A small contrastive audio-text model, trained from scratch.
Model: encoder arch wavenet, text encoder width 256, text encoder layers 6, text encoder norm rmsnorm.
Training: normuon at rate 0.0021, 18300 steps, batches of 128.
Data: trained on read English sentences (LibriTTS-R), 15625 training examples, 149.9 epochs.
Rows from block 3 of the text encoder of a small contrastive audio-text model, named by matrix and row number. Rows with one number belong to one neuron. Each number is 200 + 40 x the weight over its row's rms, rounded and kept within 0 to 999. All counts start at 0.
Before each neuron's rows are labels from the 100 texts, of 14976, where the neuron reaches its highest value: "tokens" is the input token at the peak. Only what is clearly more common there than usual is listed. The data: read English sentences (LibriTTS-R).
# fc1: MLP up (text_encoder.blocks.3.mlp.fc1.weight, 768x256), inputs 192-255
# fc2: MLP down (text_encoder.blocks.3.mlp.fc2.weight, 256x768, transposed), outputs 192-255

tokens: "he"; "in"
fc1.385,176,171,213,195,213,211,191,201,228,213,182,110,276,228,100,169,220,172,109,170,225,190,195,192,163,286,159,206,173,256,184,199,198,176,135,162,181,261,300,153,172,236,219,183,173,254,139,209,186,287,169,239,192,196,135,224,187,187,255,179,232,206,237,178
fc2.385,175,235,224,183,275,194,183,188,261,167,266,215,266,259,224,243,180,180,157,244,154,208,269,185,187,164,170,185,195,244,169,168,125,279,219,189,259,202,230,152,194,211,206,241,204,212,172,129,192,202,295,138,137,159,191,183,241,256,221,183,187,235,176,184

tokens: "asked"
fc1.189,238,180,152,194,278,215,255,174,142,214,200,233,191,165,146,184,255,224,217,176,211,194,145,261,212,185,266,166,164,202,170,174,165,225,240,201,167,241,221,218,270,166,162,143,186,195,105,156,128,175,204,196,259,235,183,213,153,232,210,198,210,144,199,223
fc2.189,251,209,300,172,167,244,141,218,268,265,290,191,241,197,187,269,233,180,210,176,203,152,199,222,279,163,151,155,180,116,232,179,202,239,227,210,213,199,212,212,161,141,280,170,199,201,183,166,168,222,177,157,218,255,216,237,237,217,245,180,218,239,186,197

tokens: "she"
fc1.567,226,198,201,258,231,249,247,233,179,215,206,232,256,203,181,262,277,232,261,206,160,207,199,203,179,215,223,231,194,201,134,194,122,260,143,200,224,239,228,178,251,240,216,226,151,213,104,224,239,333,204,142,165,204,222,221,185,269,210,172,266,200,253,235
fc2.567,122,188,186,260,240,182,203,142,240,204,190,193,177,254,163,115,213,284,234,192,184,185,252,198,206,249,163,217,179,207,143,188,210,283,185,152,215,212,172,159,179,134,206,139,194,302,198,153,220,260,193,217,166,205,273,155,199,317,226,201,222,239,222,194

tokens: "as"
fc1.637,183,195,260,109,182,141,172,160,210,96,195,231,202,142,246,192,260,231,200,160,158,230,244,198,127,189,213,230,210,200,120,194,97,184,245,221,234,203,274,169,159,197,203,212,180,208,213,219,201,249,260,263,207,200,196,188,240,154,209,211,233,163,258,197
fc2.637,240,107,227,202,226,203,222,208,182,277,191,165,214,225,159,244,184,241,216,202,173,148,264,154,230,155,159,275,179,164,201,116,175,151,224,156,224,214,228,234,205,166,204,208,184,204,214,204,260,221,255,295,166,184,219,232,156,178,141,222,244,197,185,201

tokens: "'"; "his"; "is"
fc1.624,203,194,218,175,191,203,201,163,175,271,193,159,230,188,299,212,214,244,215,226,275,201,221,169,216,240,218,195,210,179,124,140,212,193,226,222,228,166,268,174,139,216,148,246,205,231,178,245,213,126,118,215,204,174,197,201,255,160,186,257,185,134,165,221
fc2.624,149,142,240,274,208,209,203,233,163,115,154,193,274,201,158,197,235,261,210,160,272,178,240,192,184,308,217,235,131,243,253,125,177,220,228,173,313,201,163,198,259,153,141,163,207,217,198,201,273,196,238,220,197,256,192,181,224,205,237,187,241,203,150,199

tokens: "his"
fc1.453,197,155,195,232,167,182,257,167,154,218,204,218,167,200,150,183,156,151,221,305,96,150,194,200,214,222,204,260,197,149,154,221,220,187,274,169,157,222,182,249,157,212,188,189,185,268,269,183,184,255,221,253,236,235,199,249,136,203,204,198,267,211,179,203
fc2.453,202,239,215,201,209,287,122,162,186,231,226,214,199,114,181,238,169,244,238,200,214,176,226,237,205,227,244,221,148,198,195,207,118,249,218,196,248,194,133,248,153,281,219,274,219,212,140,171,197,160,192,146,179,233,153,155,283,267,186,229,171,206,163,217

tokens: "his"
fc1.463,206,236,195,198,210,142,241,184,188,262,238,401,264,237,181,171,159,224,240,214,207,181,220,215,213,135,201,159,196,187,179,170,193,134,197,254,210,156,217,275,211,155,151,235,167,247,214,124,144,262,130,174,174,257,228,218,200,133,278,219,253,230,187,212
fc2.463,249,240,187,219,205,234,120,191,217,194,194,212,211,189,235,224,241,274,170,166,152,273,168,115,123,182,165,265,244,208,176,265,177,196,152,227,168,230,102,258,196,186,261,153,190,218,218,230,239,245,205,213,211,183,300,188,228,198,215,120,226,217,226,229

tokens: "'"
fc1.472,251,313,144,224,205,216,200,163,154,227,288,147,256,172,217,162,214,204,147,187,232,197,166,225,168,261,208,215,97,213,174,203,221,242,193,186,206,253,216,182,191,175,138,214,226,199,259,177,235,222,243,67,190,164,171,194,251,161,182,204,177,216,213,270
fc2.472,184,192,211,186,197,197,202,201,206,165,128,155,198,133,166,196,233,156,214,207,175,175,201,270,205,195,233,152,220,143,237,186,183,262,244,228,214,183,177,177,210,226,96,157,177,194,268,215,249,199,223,170,238,222,178,148,156,163,256,209,230,250,251,229

tokens: "is"; "made"
fc1.484,213,196,217,156,197,193,175,272,242,149,176,214,233,174,239,178,203,195,238,161,250,183,171,232,226,208,204,185,99,249,191,156,240,198,168,121,169,187,262,173,202,36,171,233,214,157,237,208,253,198,203,122,154,233,275,148,282,203,196,147,247,169,181,182
fc2.484,227,204,218,327,186,277,273,190,209,89,227,196,232,166,153,196,196,195,226,202,186,258,208,201,124,184,119,184,166,193,201,219,170,141,200,205,270,215,181,192,194,116,229,228,135,198,125,251,231,202,168,168,208,129,165,71,185,205,176,193,149,148,218,147

tokens: "was"
fc1.151,181,195,154,227,194,220,225,132,237,245,208,208,190,201,245,155,103,221,203,163,136,180,245,219,284,270,200,188,157,214,197,201,163,237,164,198,207,243,164,165,128,216,200,209,272,253,198,216,201,107,232,199,245,201,163,136,148,201,181,200,315,159,154,201
fc2.151,219,192,146,135,192,189,183,286,200,261,298,170,287,200,244,221,189,207,155,173,154,137,198,225,223,148,204,196,177,160,176,225,252,161,227,142,286,97,242,159,206,166,191,207,243,156,190,171,257,203,145,193,234,192,183,240,241,180,221,248,200,212,185,226

tokens: "asked"
fc1.362,205,184,200,240,277,225,189,230,191,215,170,198,183,263,257,153,180,206,247,213,209,243,198,203,234,218,107,186,181,158,227,172,132,238,183,136,291,201,179,195,227,262,136,180,197,189,243,117,134,209,141,186,215,185,190,150,202,209,174,207,166,186,195,164
fc2.362,199,179,125,174,191,219,201,206,228,169,204,216,156,166,253,252,190,235,228,149,220,243,230,164,198,227,230,162,185,160,169,190,174,105,179,195,244,144,222,167,178,164,172,225,179,188,246,193,216,77,191,237,182,180,164,199,215,193,196,116,166,183,197,248

tokens: "'"; "<end>"; "i"
fc1.742,212,145,215,230,126,246,179,175,201,176,206,208,227,142,212,116,180,134,229,211,171,172,114,112,187,203,207,178,197,275,134,228,127,184,209,236,209,209,223,211,104,185,141,184,219,202,162,254,254,243,227,151,214,207,161,162,217,212,201,185,259,192,255,206
fc2.742,199,207,224,208,197,194,288,131,231,177,157,166,109,204,164,234,214,195,108,197,194,191,183,144,202,226,236,174,198,135,176,211,218,140,177,174,240,214,164,207,220,237,179,194,151,203,225,249,231,212,266,274,166,210,158,190,149,215,113,242,165,188,141,222

tokens: "<end>"
fc1.514,249,189,175,268,249,148,194,158,317,182,220,197,257,105,185,214,270,266,224,202,209,209,206,132,122,193,205,221,188,208,196,189,247,150,202,114,223,154,207,253,119,165,150,206,210,205,164,193,169,304,258,208,218,184,250,184,264,236,150,213,166,302,116,183
fc2.514,162,241,230,173,180,136,205,159,195,325,91,108,223,234,165,260,219,185,200,245,179,121,206,192,214,223,226,252,205,225,247,267,184,284,205,205,222,192,217,225,123,237,198,200,187,329,171,224,210,241,189,191,209,153,217,201,194,214,186,217,205,241,244,215

tokens: "she"; "your"
fc1.407,237,178,234,176,181,220,176,186,246,176,138,249,192,260,176,196,139,252,204,236,201,198,199,197,202,198,191,319,232,292,172,245,171,244,238,240,176,180,166,229,177,186,171,162,191,214,185,170,145,301,158,225,249,178,299,210,191,208,215,179,289,108,189,154
fc2.407,144,150,242,222,172,134,185,249,244,183,249,140,187,280,203,265,241,158,214,264,270,169,244,277,192,68,204,219,187,184,268,188,178,239,166,219,173,259,157,203,235,220,238,265,197,214,197,177,228,202,101,141,208,210,198,183,141,232,186,194,227,207,184,187

tokens: "<end>"
fc1.599,228,215,150,153,213,194,172,170,197,175,256,174,229,142,237,175,217,206,152,257,158,157,203,203,199,216,153,260,215,170,160,212,228,172,163,183,178,244,237,205,236,213,213,262,201,163,145,139,226,181,192,206,189,156,202,189,152,229,278,216,232,287,247,156
fc2.599,282,253,206,134,191,166,196,236,202,226,219,283,194,156,166,189,178,271,207,173,256,245,195,233,268,134,257,154,211,154,257,227,162,166,245,226,197,273,262,199,200,169,208,151,195,172,226,206,169,159,217,154,159,162,238,168,253,288,164,171,282,222,277,138

tokens: "she"
fc1.228,123,165,243,196,202,201,136,260,252,200,162,217,273,151,170,219,258,229,150,223,269,217,213,280,121,234,201,210,262,168,198,267,223,213,96,246,193,223,202,247,236,160,182,165,192,141,252,127,163,235,213,224,185,219,164,209,223,210,59,199,188,188,209,203
fc2.228,300,183,215,252,210,215,183,172,191,188,209,177,134,240,181,170,160,164,155,240,148,143,192,172,219,208,160,161,208,151,211,241,197,193,175,173,178,164,185,219,220,233,221,211,191,250,213,208,239,157,213,245,169,151,165,198,175,227,226,267,322,188,147,193

tokens: "such"; "still"; "see"; "certainly"
fc1.75,171,141,212,239,168,198,225,118,136,171,182,198,180,261,205,175,204,237,242,185,183,129,186,157,218,221,226,197,293,151,155,191,205,249,220,207,141,195,235,209,128,191,245,210,206,197,170,173,219,194,178,179,205,159,188,186,125,210,171,180,174,242,192,200
fc2.75,197,144,163,199,220,191,213,149,235,213,229,153,231,249,197,194,169,176,166,171,218,200,217,256,181,221,200,275,155,230,221,116,249,181,133,297,211,203,207,228,94,165,174,180,217,148,180,236,203,236,164,209,147,182,221,210,176,133,187,183,193,89,141,128

tokens: "she"; "and"
fc1.511,188,183,167,217,216,138,164,200,183,194,240,208,265,186,189,219,181,271,257,241,198,258,135,223,184,145,190,187,216,199,168,200,136,194,224,249,132,219,185,284,165,216,214,256,153,178,163,186,145,197,201,207,271,180,200,190,193,212,167,184,195,248,188,199
fc2.511,197,175,217,166,124,231,238,193,195,277,165,235,214,152,190,239,199,186,163,299,170,193,196,213,292,263,278,175,205,204,182,263,232,172,168,101,205,139,241,160,153,182,239,204,176,134,186,170,162,160,207,185,248,187,180,231,206,192,217,206,215,144,153,293

tokens: "himself"; "said"
fc1.470,223,275,178,191,239,151,159,197,166,245,188,224,177,236,229,284,220,205,209,218,118,188,263,122,212,160,238,167,210,287,189,163,245,238,198,152,196,205,235,187,232,109,182,234,143,196,232,201,143,188,169,117,187,217,152,114,183,190,149,160,268,227,261,262
fc2.470,210,200,197,175,148,194,201,201,177,227,129,138,226,174,236,237,190,201,215,190,217,207,175,204,161,230,185,216,202,130,217,135,173,227,175,216,187,200,204,227,178,216,137,228,201,198,199,188,193,195,140,299,206,216,204,228,152,216,179,166,108,233,135,170

tokens: "as"
fc1.147,90,245,152,239,229,178,185,172,221,78,170,169,209,218,133,195,202,232,201,182,212,200,161,178,208,228,222,214,212,187,134,184,173,134,218,162,126,200,210,281,210,150,182,203,197,201,170,182,183,188,141,181,235,190,242,199,197,240,277,227,233,162,235,228
fc2.147,198,220,151,249,207,262,243,195,244,252,251,205,185,139,144,243,262,185,184,139,222,159,188,201,183,160,176,189,188,128,227,152,192,192,233,194,201,270,269,158,154,199,205,196,217,94,222,231,173,194,158,271,254,214,195,165,129,241,201,207,190,186,208,197

tokens: "'"; "he"; "had"
fc1.613,196,166,190,139,135,182,270,197,113,233,182,132,216,178,223,156,199,202,257,154,207,150,165,152,249,157,201,224,209,136,171,207,215,179,201,200,218,205,106,190,187,178,193,158,188,169,237,236,272,155,139,220,214,260,207,165,205,205,229,197,197,207,183,219
fc2.613,207,213,186,188,209,271,203,173,201,327,195,103,200,184,170,184,188,140,188,168,209,229,100,194,137,195,242,202,189,187,184,193,240,214,222,179,165,157,199,201,159,253,211,174,177,200,186,198,152,194,230,204,179,157,129,186,217,285,200,214,147,157,225,219

tokens: "is"; "she's"; "jane"
fc1.409,206,206,261,180,191,163,152,172,199,241,113,148,157,260,197,185,236,152,212,155,210,186,298,163,97,201,159,225,232,232,156,142,188,166,243,207,241,200,188,139,238,191,230,204,214,183,193,285,180,175,245,184,184,206,269,203,184,226,202,111,152,163,142,225
fc2.409,197,221,214,254,169,241,176,192,151,179,148,177,225,119,170,140,250,180,231,200,193,200,229,154,147,221,157,211,190,134,219,225,166,215,218,219,194,199,198,148,195,231,206,187,212,180,264,214,207,286,246,220,183,155,200,186,162,133,185,172,202,148,223,178

tokens: "is"; "his"
fc1.412,244,175,173,177,205,192,149,190,151,124,150,160,226,145,173,129,183,146,185,202,186,177,283,179,245,196,154,207,191,216,188,195,178,201,181,219,271,217,200,192,176,161,219,124,166,184,209,251,179,211,299,219,222,238,225,163,103,151,196,353,146,219,154,245
fc2.412,177,230,266,130,140,142,231,202,218,248,285,189,200,195,196,194,200,241,169,239,207,254,198,159,180,287,196,204,187,235,220,259,208,233,264,229,225,213,181,155,226,185,202,288,168,208,177,196,211,172,213,274,129,167,194,173,217,189,165,174,287,227,171,203

tokens: "is"; "his"; "has"; "he"
fc1.517,241,147,240,210,219,243,197,100,191,279,162,201,210,186,285,197,193,134,202,197,160,79,208,110,204,247,267,191,130,206,144,154,202,258,186,261,203,238,225,207,238,197,230,236,119,168,242,200,227,260,179,161,199,163,216,202,208,154,217,167,220,187,160,178
fc2.517,264,173,246,199,199,186,252,255,143,199,173,252,175,175,138,231,140,243,175,191,239,230,183,234,208,155,220,207,226,202,183,296,40,225,197,229,166,201,256,195,201,174,174,233,194,223,214,203,191,179,187,129,157,199,189,247,209,166,222,204,251,216,238,181

tokens: "was"
fc1.124,197,194,132,192,229,167,144,164,224,186,172,99,225,199,239,165,133,155,193,146,231,242,214,187,214,257,139,136,196,120,203,86,214,274,206,152,188,205,201,217,194,210,209,215,191,216,274,265,235,195,158,130,189,197,227,203,175,250,204,230,267,258,189,180
fc2.124,170,133,163,197,257,254,190,169,203,210,200,182,281,188,202,113,140,165,227,195,190,164,140,204,254,160,157,227,192,231,95,194,177,310,161,184,191,195,257,265,184,187,180,228,232,223,185,152,215,161,234,138,210,177,224,176,198,228,206,188,70,196,141,288

tokens: "he"; "you"; "'"
fc1.692,210,114,189,200,112,187,215,190,166,196,252,174,142,166,180,167,191,225,187,150,209,201,183,165,216,191,145,149,199,172,249,231,192,152,136,221,168,248,246,170,216,194,116,236,130,174,203,162,211,202,171,171,183,209,207,190,185,167,105,270,212,188,237,229
fc2.692,197,272,181,283,232,219,199,265,201,161,271,216,114,203,107,116,205,210,168,209,165,201,199,200,157,140,162,193,260,137,246,196,146,170,217,183,163,212,209,265,191,162,224,169,185,206,263,238,129,148,315,167,179,250,199,172,178,200,266,135,170,183,168,199

tokens: "'"; "jane"; "stop"
fc1.256,193,169,170,193,232,256,211,172,188,152,183,220,222,160,185,285,199,153,214,193,209,184,216,307,190,206,192,200,164,194,173,189,141,297,215,249,182,177,176,239,215,144,260,172,228,139,207,270,183,221,161,128,307,127,143,230,171,205,190,223,184,324,172,299
fc2.256,262,163,243,207,208,136,181,209,168,160,193,199,187,148,185,198,158,233,194,265,154,248,189,246,211,132,232,194,126,185,171,109,188,204,153,131,238,202,172,168,283,247,192,257,187,207,139,263,246,180,251,164,163,194,294,211,134,179,261,167,221,200,204,202

tokens: "his"; "was"
fc1.666,252,226,211,194,235,193,193,120,262,215,203,208,228,225,239,176,202,242,194,303,177,187,306,193,228,153,184,203,228,221,175,202,201,130,207,238,246,203,222,119,175,131,258,220,248,161,182,248,241,249,207,166,200,120,237,216,210,274,218,186,226,280,199,214
fc2.666,180,114,230,210,189,187,209,210,145,197,213,215,257,205,218,231,244,221,210,295,263,136,257,225,164,263,197,140,170,212,204,175,218,196,219,237,183,243,226,153,230,245,216,235,198,198,84,241,230,265,220,237,177,248,192,304,212,208,155,170,183,260,223,190

tokens: "'"
fc1.648,150,174,234,178,290,102,232,234,204,212,219,229,181,154,211,204,168,152,205,228,229,203,249,238,166,273,146,248,179,218,190,304,210,257,163,265,182,200,173,204,200,183,140,206,218,225,244,213,155,183,214,241,211,217,159,159,207,175,179,200,226,206,198,187
fc2.648,200,200,204,140,179,189,205,202,283,234,196,227,172,179,221,182,191,289,214,214,237,227,201,247,227,193,195,198,241,163,228,321,246,183,271,157,187,171,196,164,151,188,233,260,220,126,238,90,162,204,242,235,207,149,199,212,254,197,209,122,260,201,181,195

tokens: "asked"
fc1.462,177,190,164,149,189,218,200,178,200,137,148,205,222,180,216,212,237,208,211,203,233,197,241,110,303,224,166,171,139,186,247,169,268,177,157,193,167,156,180,280,168,197,195,231,278,171,83,176,245,228,147,240,190,216,172,214,183,208,234,176,239,98,192,183
fc2.462,185,273,213,163,174,190,213,207,195,293,255,234,201,244,251,238,217,154,243,177,239,180,203,203,207,288,157,129,135,194,94,208,208,195,235,141,183,226,206,200,232,279,193,235,176,246,243,204,143,190,198,192,138,187,182,200,222,204,249,258,236,239,167,211

tokens: "however"; "suddenly"
fc1.271,213,222,227,172,168,118,182,271,188,167,192,128,247,197,186,223,226,247,152,192,170,179,238,198,213,162,148,203,179,191,266,171,201,238,156,196,181,189,270,190,215,206,161,241,217,133,187,208,210,165,95,204,212,250,285,133,160,176,217,184,189,175,241,208
fc2.271,236,268,202,220,221,282,171,196,180,222,180,206,193,225,184,197,169,216,216,165,111,187,154,236,220,205,232,258,142,197,153,158,157,167,256,200,150,154,228,247,206,188,174,194,227,215,223,191,191,193,181,184,224,120,125,180,215,206,243,203,145,218,140,201

tokens: "is"; "has"; "his"
fc1.247,252,215,151,191,205,165,208,198,183,192,169,211,113,216,252,191,204,159,214,143,179,136,201,184,204,217,218,207,154,130,208,229,267,166,143,204,153,90,272,170,235,212,226,209,184,252,195,197,171,123,214,139,134,202,272,224,249,149,205,132,286,221,198,200
fc2.247,171,155,155,215,136,168,221,205,263,187,198,176,290,170,230,144,172,278,209,140,189,171,191,275,174,205,135,155,181,225,181,237,213,239,238,125,279,250,203,264,275,220,209,200,158,192,178,134,187,181,235,218,237,215,236,225,185,165,194,207,133,191,196,214

tokens: "'"
fc1.40,202,138,227,160,197,131,208,264,227,186,238,240,183,137,189,223,173,179,244,149,170,199,157,274,197,213,183,185,173,179,186,275,203,197,186,201,226,211,188,248,123,168,237,201,281,192,234,206,188,197,211,183,244,213,126,159,150,198,165,153,230,161,150,198
fc2.40,231,96,258,262,242,217,165,179,203,171,163,175,216,252,133,257,252,269,218,172,144,185,316,251,277,212,233,210,262,262,251,221,160,195,212,223,175,201,221,166,203,196,209,192,168,159,188,204,233,164,215,255,179,192,139,164,227,171,161,202,292,174,268,169

tokens: "<end>"; "and"
fc1.350,166,205,225,207,248,147,193,237,185,195,105,312,128,180,130,219,217,176,199,201,180,192,237,171,185,245,211,189,192,227,193,138,226,176,153,174,194,256,192,228,223,224,205,247,193,175,235,199,171,201,198,174,248,179,180,207,140,188,207,213,222,176,204,196
fc2.350,248,206,154,267,129,211,171,186,225,258,195,186,154,200,174,235,171,208,189,183,151,231,260,182,198,196,173,187,187,212,254,260,215,203,217,227,175,207,136,240,270,165,215,249,238,195,261,248,165,210,189,128,140,204,257,263,242,187,183,280,188,251,201,155

tokens: "is"; "his"
fc1.568,212,195,225,262,197,212,164,193,260,98,207,262,236,154,211,211,178,186,210,203,208,178,236,173,197,183,199,155,192,186,243,218,223,198,124,155,216,164,147,246,200,122,205,158,185,212,197,180,193,250,140,137,242,152,254,189,247,248,179,169,107,117,83,215
fc2.568,222,186,188,213,245,216,231,166,200,242,251,251,165,211,53,153,148,130,230,200,242,221,198,264,111,114,194,213,180,156,257,194,226,224,155,212,207,158,200,243,279,190,177,236,218,173,229,245,244,201,181,128,205,162,193,141,198,225,137,216,251,228,178,198

tokens: "he"
fc1.688,201,169,204,189,226,218,173,194,191,186,191,195,210,125,212,207,195,191,167,195,189,148,212,137,171,167,148,180,107,225,152,183,161,235,235,187,152,219,222,166,170,218,208,303,186,180,242,225,153,202,171,208,167,199,271,213,216,270,152,203,193,244,209,252
fc2.688,232,277,190,236,163,120,203,134,242,229,120,181,193,213,180,117,261,231,227,191,143,245,191,197,227,301,171,197,208,145,213,221,128,362,231,78,212,190,243,186,169,133,212,211,187,209,201,196,193,187,199,203,158,220,237,185,198,277,181,231,210,225,248,179

tokens: "she"; "the"; "it"
fc1.766,143,237,148,166,260,91,129,248,215,192,230,213,140,300,201,228,134,160,191,240,209,206,203,192,163,250,267,213,225,248,193,255,205,194,154,188,135,166,199,228,194,236,189,183,205,175,212,124,193,272,323,231,258,183,143,201,152,230,186,217,187,149,100,181
fc2.766,197,219,207,199,241,261,162,140,119,189,155,240,144,200,188,226,213,184,292,275,283,146,115,197,246,224,116,168,168,160,198,163,179,187,164,279,225,212,204,208,164,218,239,197,223,184,209,178,201,218,203,220,196,183,159,204,219,198,246,240,158,182,136,184

tokens: "<end>"; "she"; "'"
fc1.376,196,195,232,200,310,244,196,280,164,251,148,195,176,173,217,207,192,216,154,262,185,193,202,150,249,248,194,229,171,222,86,185,246,102,172,227,283,126,178,288,249,178,165,187,169,233,241,181,223,213,81,194,262,111,266,240,235,196,210,205,274,221,294,223
fc2.376,294,202,245,260,210,201,182,166,198,166,254,240,203,247,217,220,189,195,194,217,188,227,213,211,266,187,196,171,214,155,200,218,193,204,235,270,166,194,234,193,288,267,224,195,223,195,219,200,153,138,128,219,211,230,208,157,254,165,187,224,232,195,248,204

tokens: "he"
fc1.277,189,178,219,258,255,210,172,241,208,194,224,265,246,232,185,209,203,188,182,186,200,184,170,270,242,150,219,207,228,229,151,200,88,231,276,167,204,207,209,181,214,141,193,242,160,292,246,141,157,175,186,220,215,197,242,155,220,133,155,213,167,170,219,182
fc2.277,202,191,177,202,174,245,184,213,249,124,180,143,167,219,183,164,232,190,215,230,212,206,210,133,216,135,153,171,168,118,289,196,207,174,121,211,185,193,223,233,195,159,233,150,207,169,172,286,272,192,104,177,203,187,255,218,169,188,124,187,209,200,151,247

tokens: "he"
fc1.721,199,253,204,201,167,243,211,204,141,208,186,241,180,123,152,131,208,157,156,162,228,68,178,277,247,185,252,216,189,203,135,205,134,175,219,203,159,269,196,238,199,206,154,223,250,220,232,172,230,194,207,232,97,190,182,214,203,223,208,219,197,195,180,166
fc2.721,209,254,223,243,243,165,143,146,222,153,192,252,169,205,126,204,244,223,192,208,189,177,272,62,159,184,131,237,242,167,176,255,179,196,259,189,115,147,171,206,165,202,173,187,184,211,173,155,156,286,148,196,204,190,157,160,173,223,219,170,214,227,200,151

tokens: "she"
fc1.109,197,187,203,201,231,195,158,220,174,147,132,202,175,217,245,176,187,271,213,98,210,215,199,183,139,227,210,235,215,261,197,249,161,180,190,205,329,158,162,115,209,218,244,257,184,148,256,204,139,247,228,177,250,176,233,210,216,189,132,164,260,149,188,171
fc2.109,227,162,195,129,204,234,230,258,200,192,209,183,149,182,218,167,209,306,218,153,211,146,246,197,190,200,200,218,255,254,200,192,218,229,243,168,203,238,268,179,222,206,209,212,244,289,236,219,142,196,267,213,194,231,141,218,190,179,127,158,118,233,137,202

tokens: "<end>"; "'"
fc1.387,195,168,199,161,288,204,182,165,211,176,177,151,179,157,146,230,246,84,211,237,236,186,256,136,213,125,205,130,221,198,138,253,263,150,179,265,199,309,154,176,213,201,189,233,227,206,171,208,224,233,222,252,235,199,185,202,176,192,184,197,321,198,200,150
fc2.387,207,281,198,207,157,223,181,197,186,179,198,280,241,207,205,176,181,129,181,175,199,207,210,187,211,189,225,192,106,202,227,228,189,189,196,155,127,175,168,205,159,286,318,153,161,179,192,239,247,192,163,215,200,201,188,207,244,240,202,271,175,229,218,183

tokens: "<end>"; "so"
fc1.209,169,167,138,219,154,186,148,247,220,211,293,228,271,195,170,164,202,204,191,163,87,173,208,214,188,198,177,157,202,223,213,242,209,78,205,228,233,187,134,136,225,157,201,231,182,148,199,257,268,199,215,184,203,235,161,236,201,135,212,212,262,237,139,178
fc2.209,214,167,230,181,150,217,230,205,164,192,191,210,217,185,101,169,248,226,192,192,317,198,205,171,234,208,154,275,175,190,188,161,230,181,246,202,138,187,176,252,213,163,201,203,253,236,218,138,189,330,245,228,227,224,171,234,181,213,220,227,193,208,209,211

tokens: "himself"; "so"; "some"
fc1.446,189,207,151,273,207,136,125,168,191,146,210,189,213,194,183,164,233,177,258,171,105,138,192,154,229,196,162,195,217,165,198,212,195,158,217,208,239,198,173,161,190,116,206,201,174,214,212,250,202,174,210,240,154,229,193,164,201,183,213,205,254,178,274,197
fc2.446,238,197,166,160,271,256,248,236,137,187,184,183,209,199,197,163,156,194,248,138,199,190,180,183,233,180,186,210,251,227,206,183,222,151,257,188,159,205,272,242,218,212,164,192,169,210,188,199,187,186,124,183,274,242,192,167,254,220,179,88,190,222,203,229

tokens: "himself"; "herself"
fc1.181,163,179,146,297,163,179,178,177,217,204,186,234,230,215,154,201,206,198,314,202,166,245,209,205,228,196,132,177,200,174,254,183,203,138,78,192,186,214,191,207,245,237,139,265,211,41,167,211,134,199,164,241,277,158,139,186,196,182,238,179,275,258,198,195
fc2.181,193,184,262,216,173,193,250,202,199,127,137,174,208,184,207,224,188,193,190,145,231,175,245,224,231,166,157,218,211,260,225,171,178,178,174,221,192,154,280,175,94,166,294,247,230,208,187,279,232,239,187,151,160,158,171,171,185,203,151,154,167,179,210,238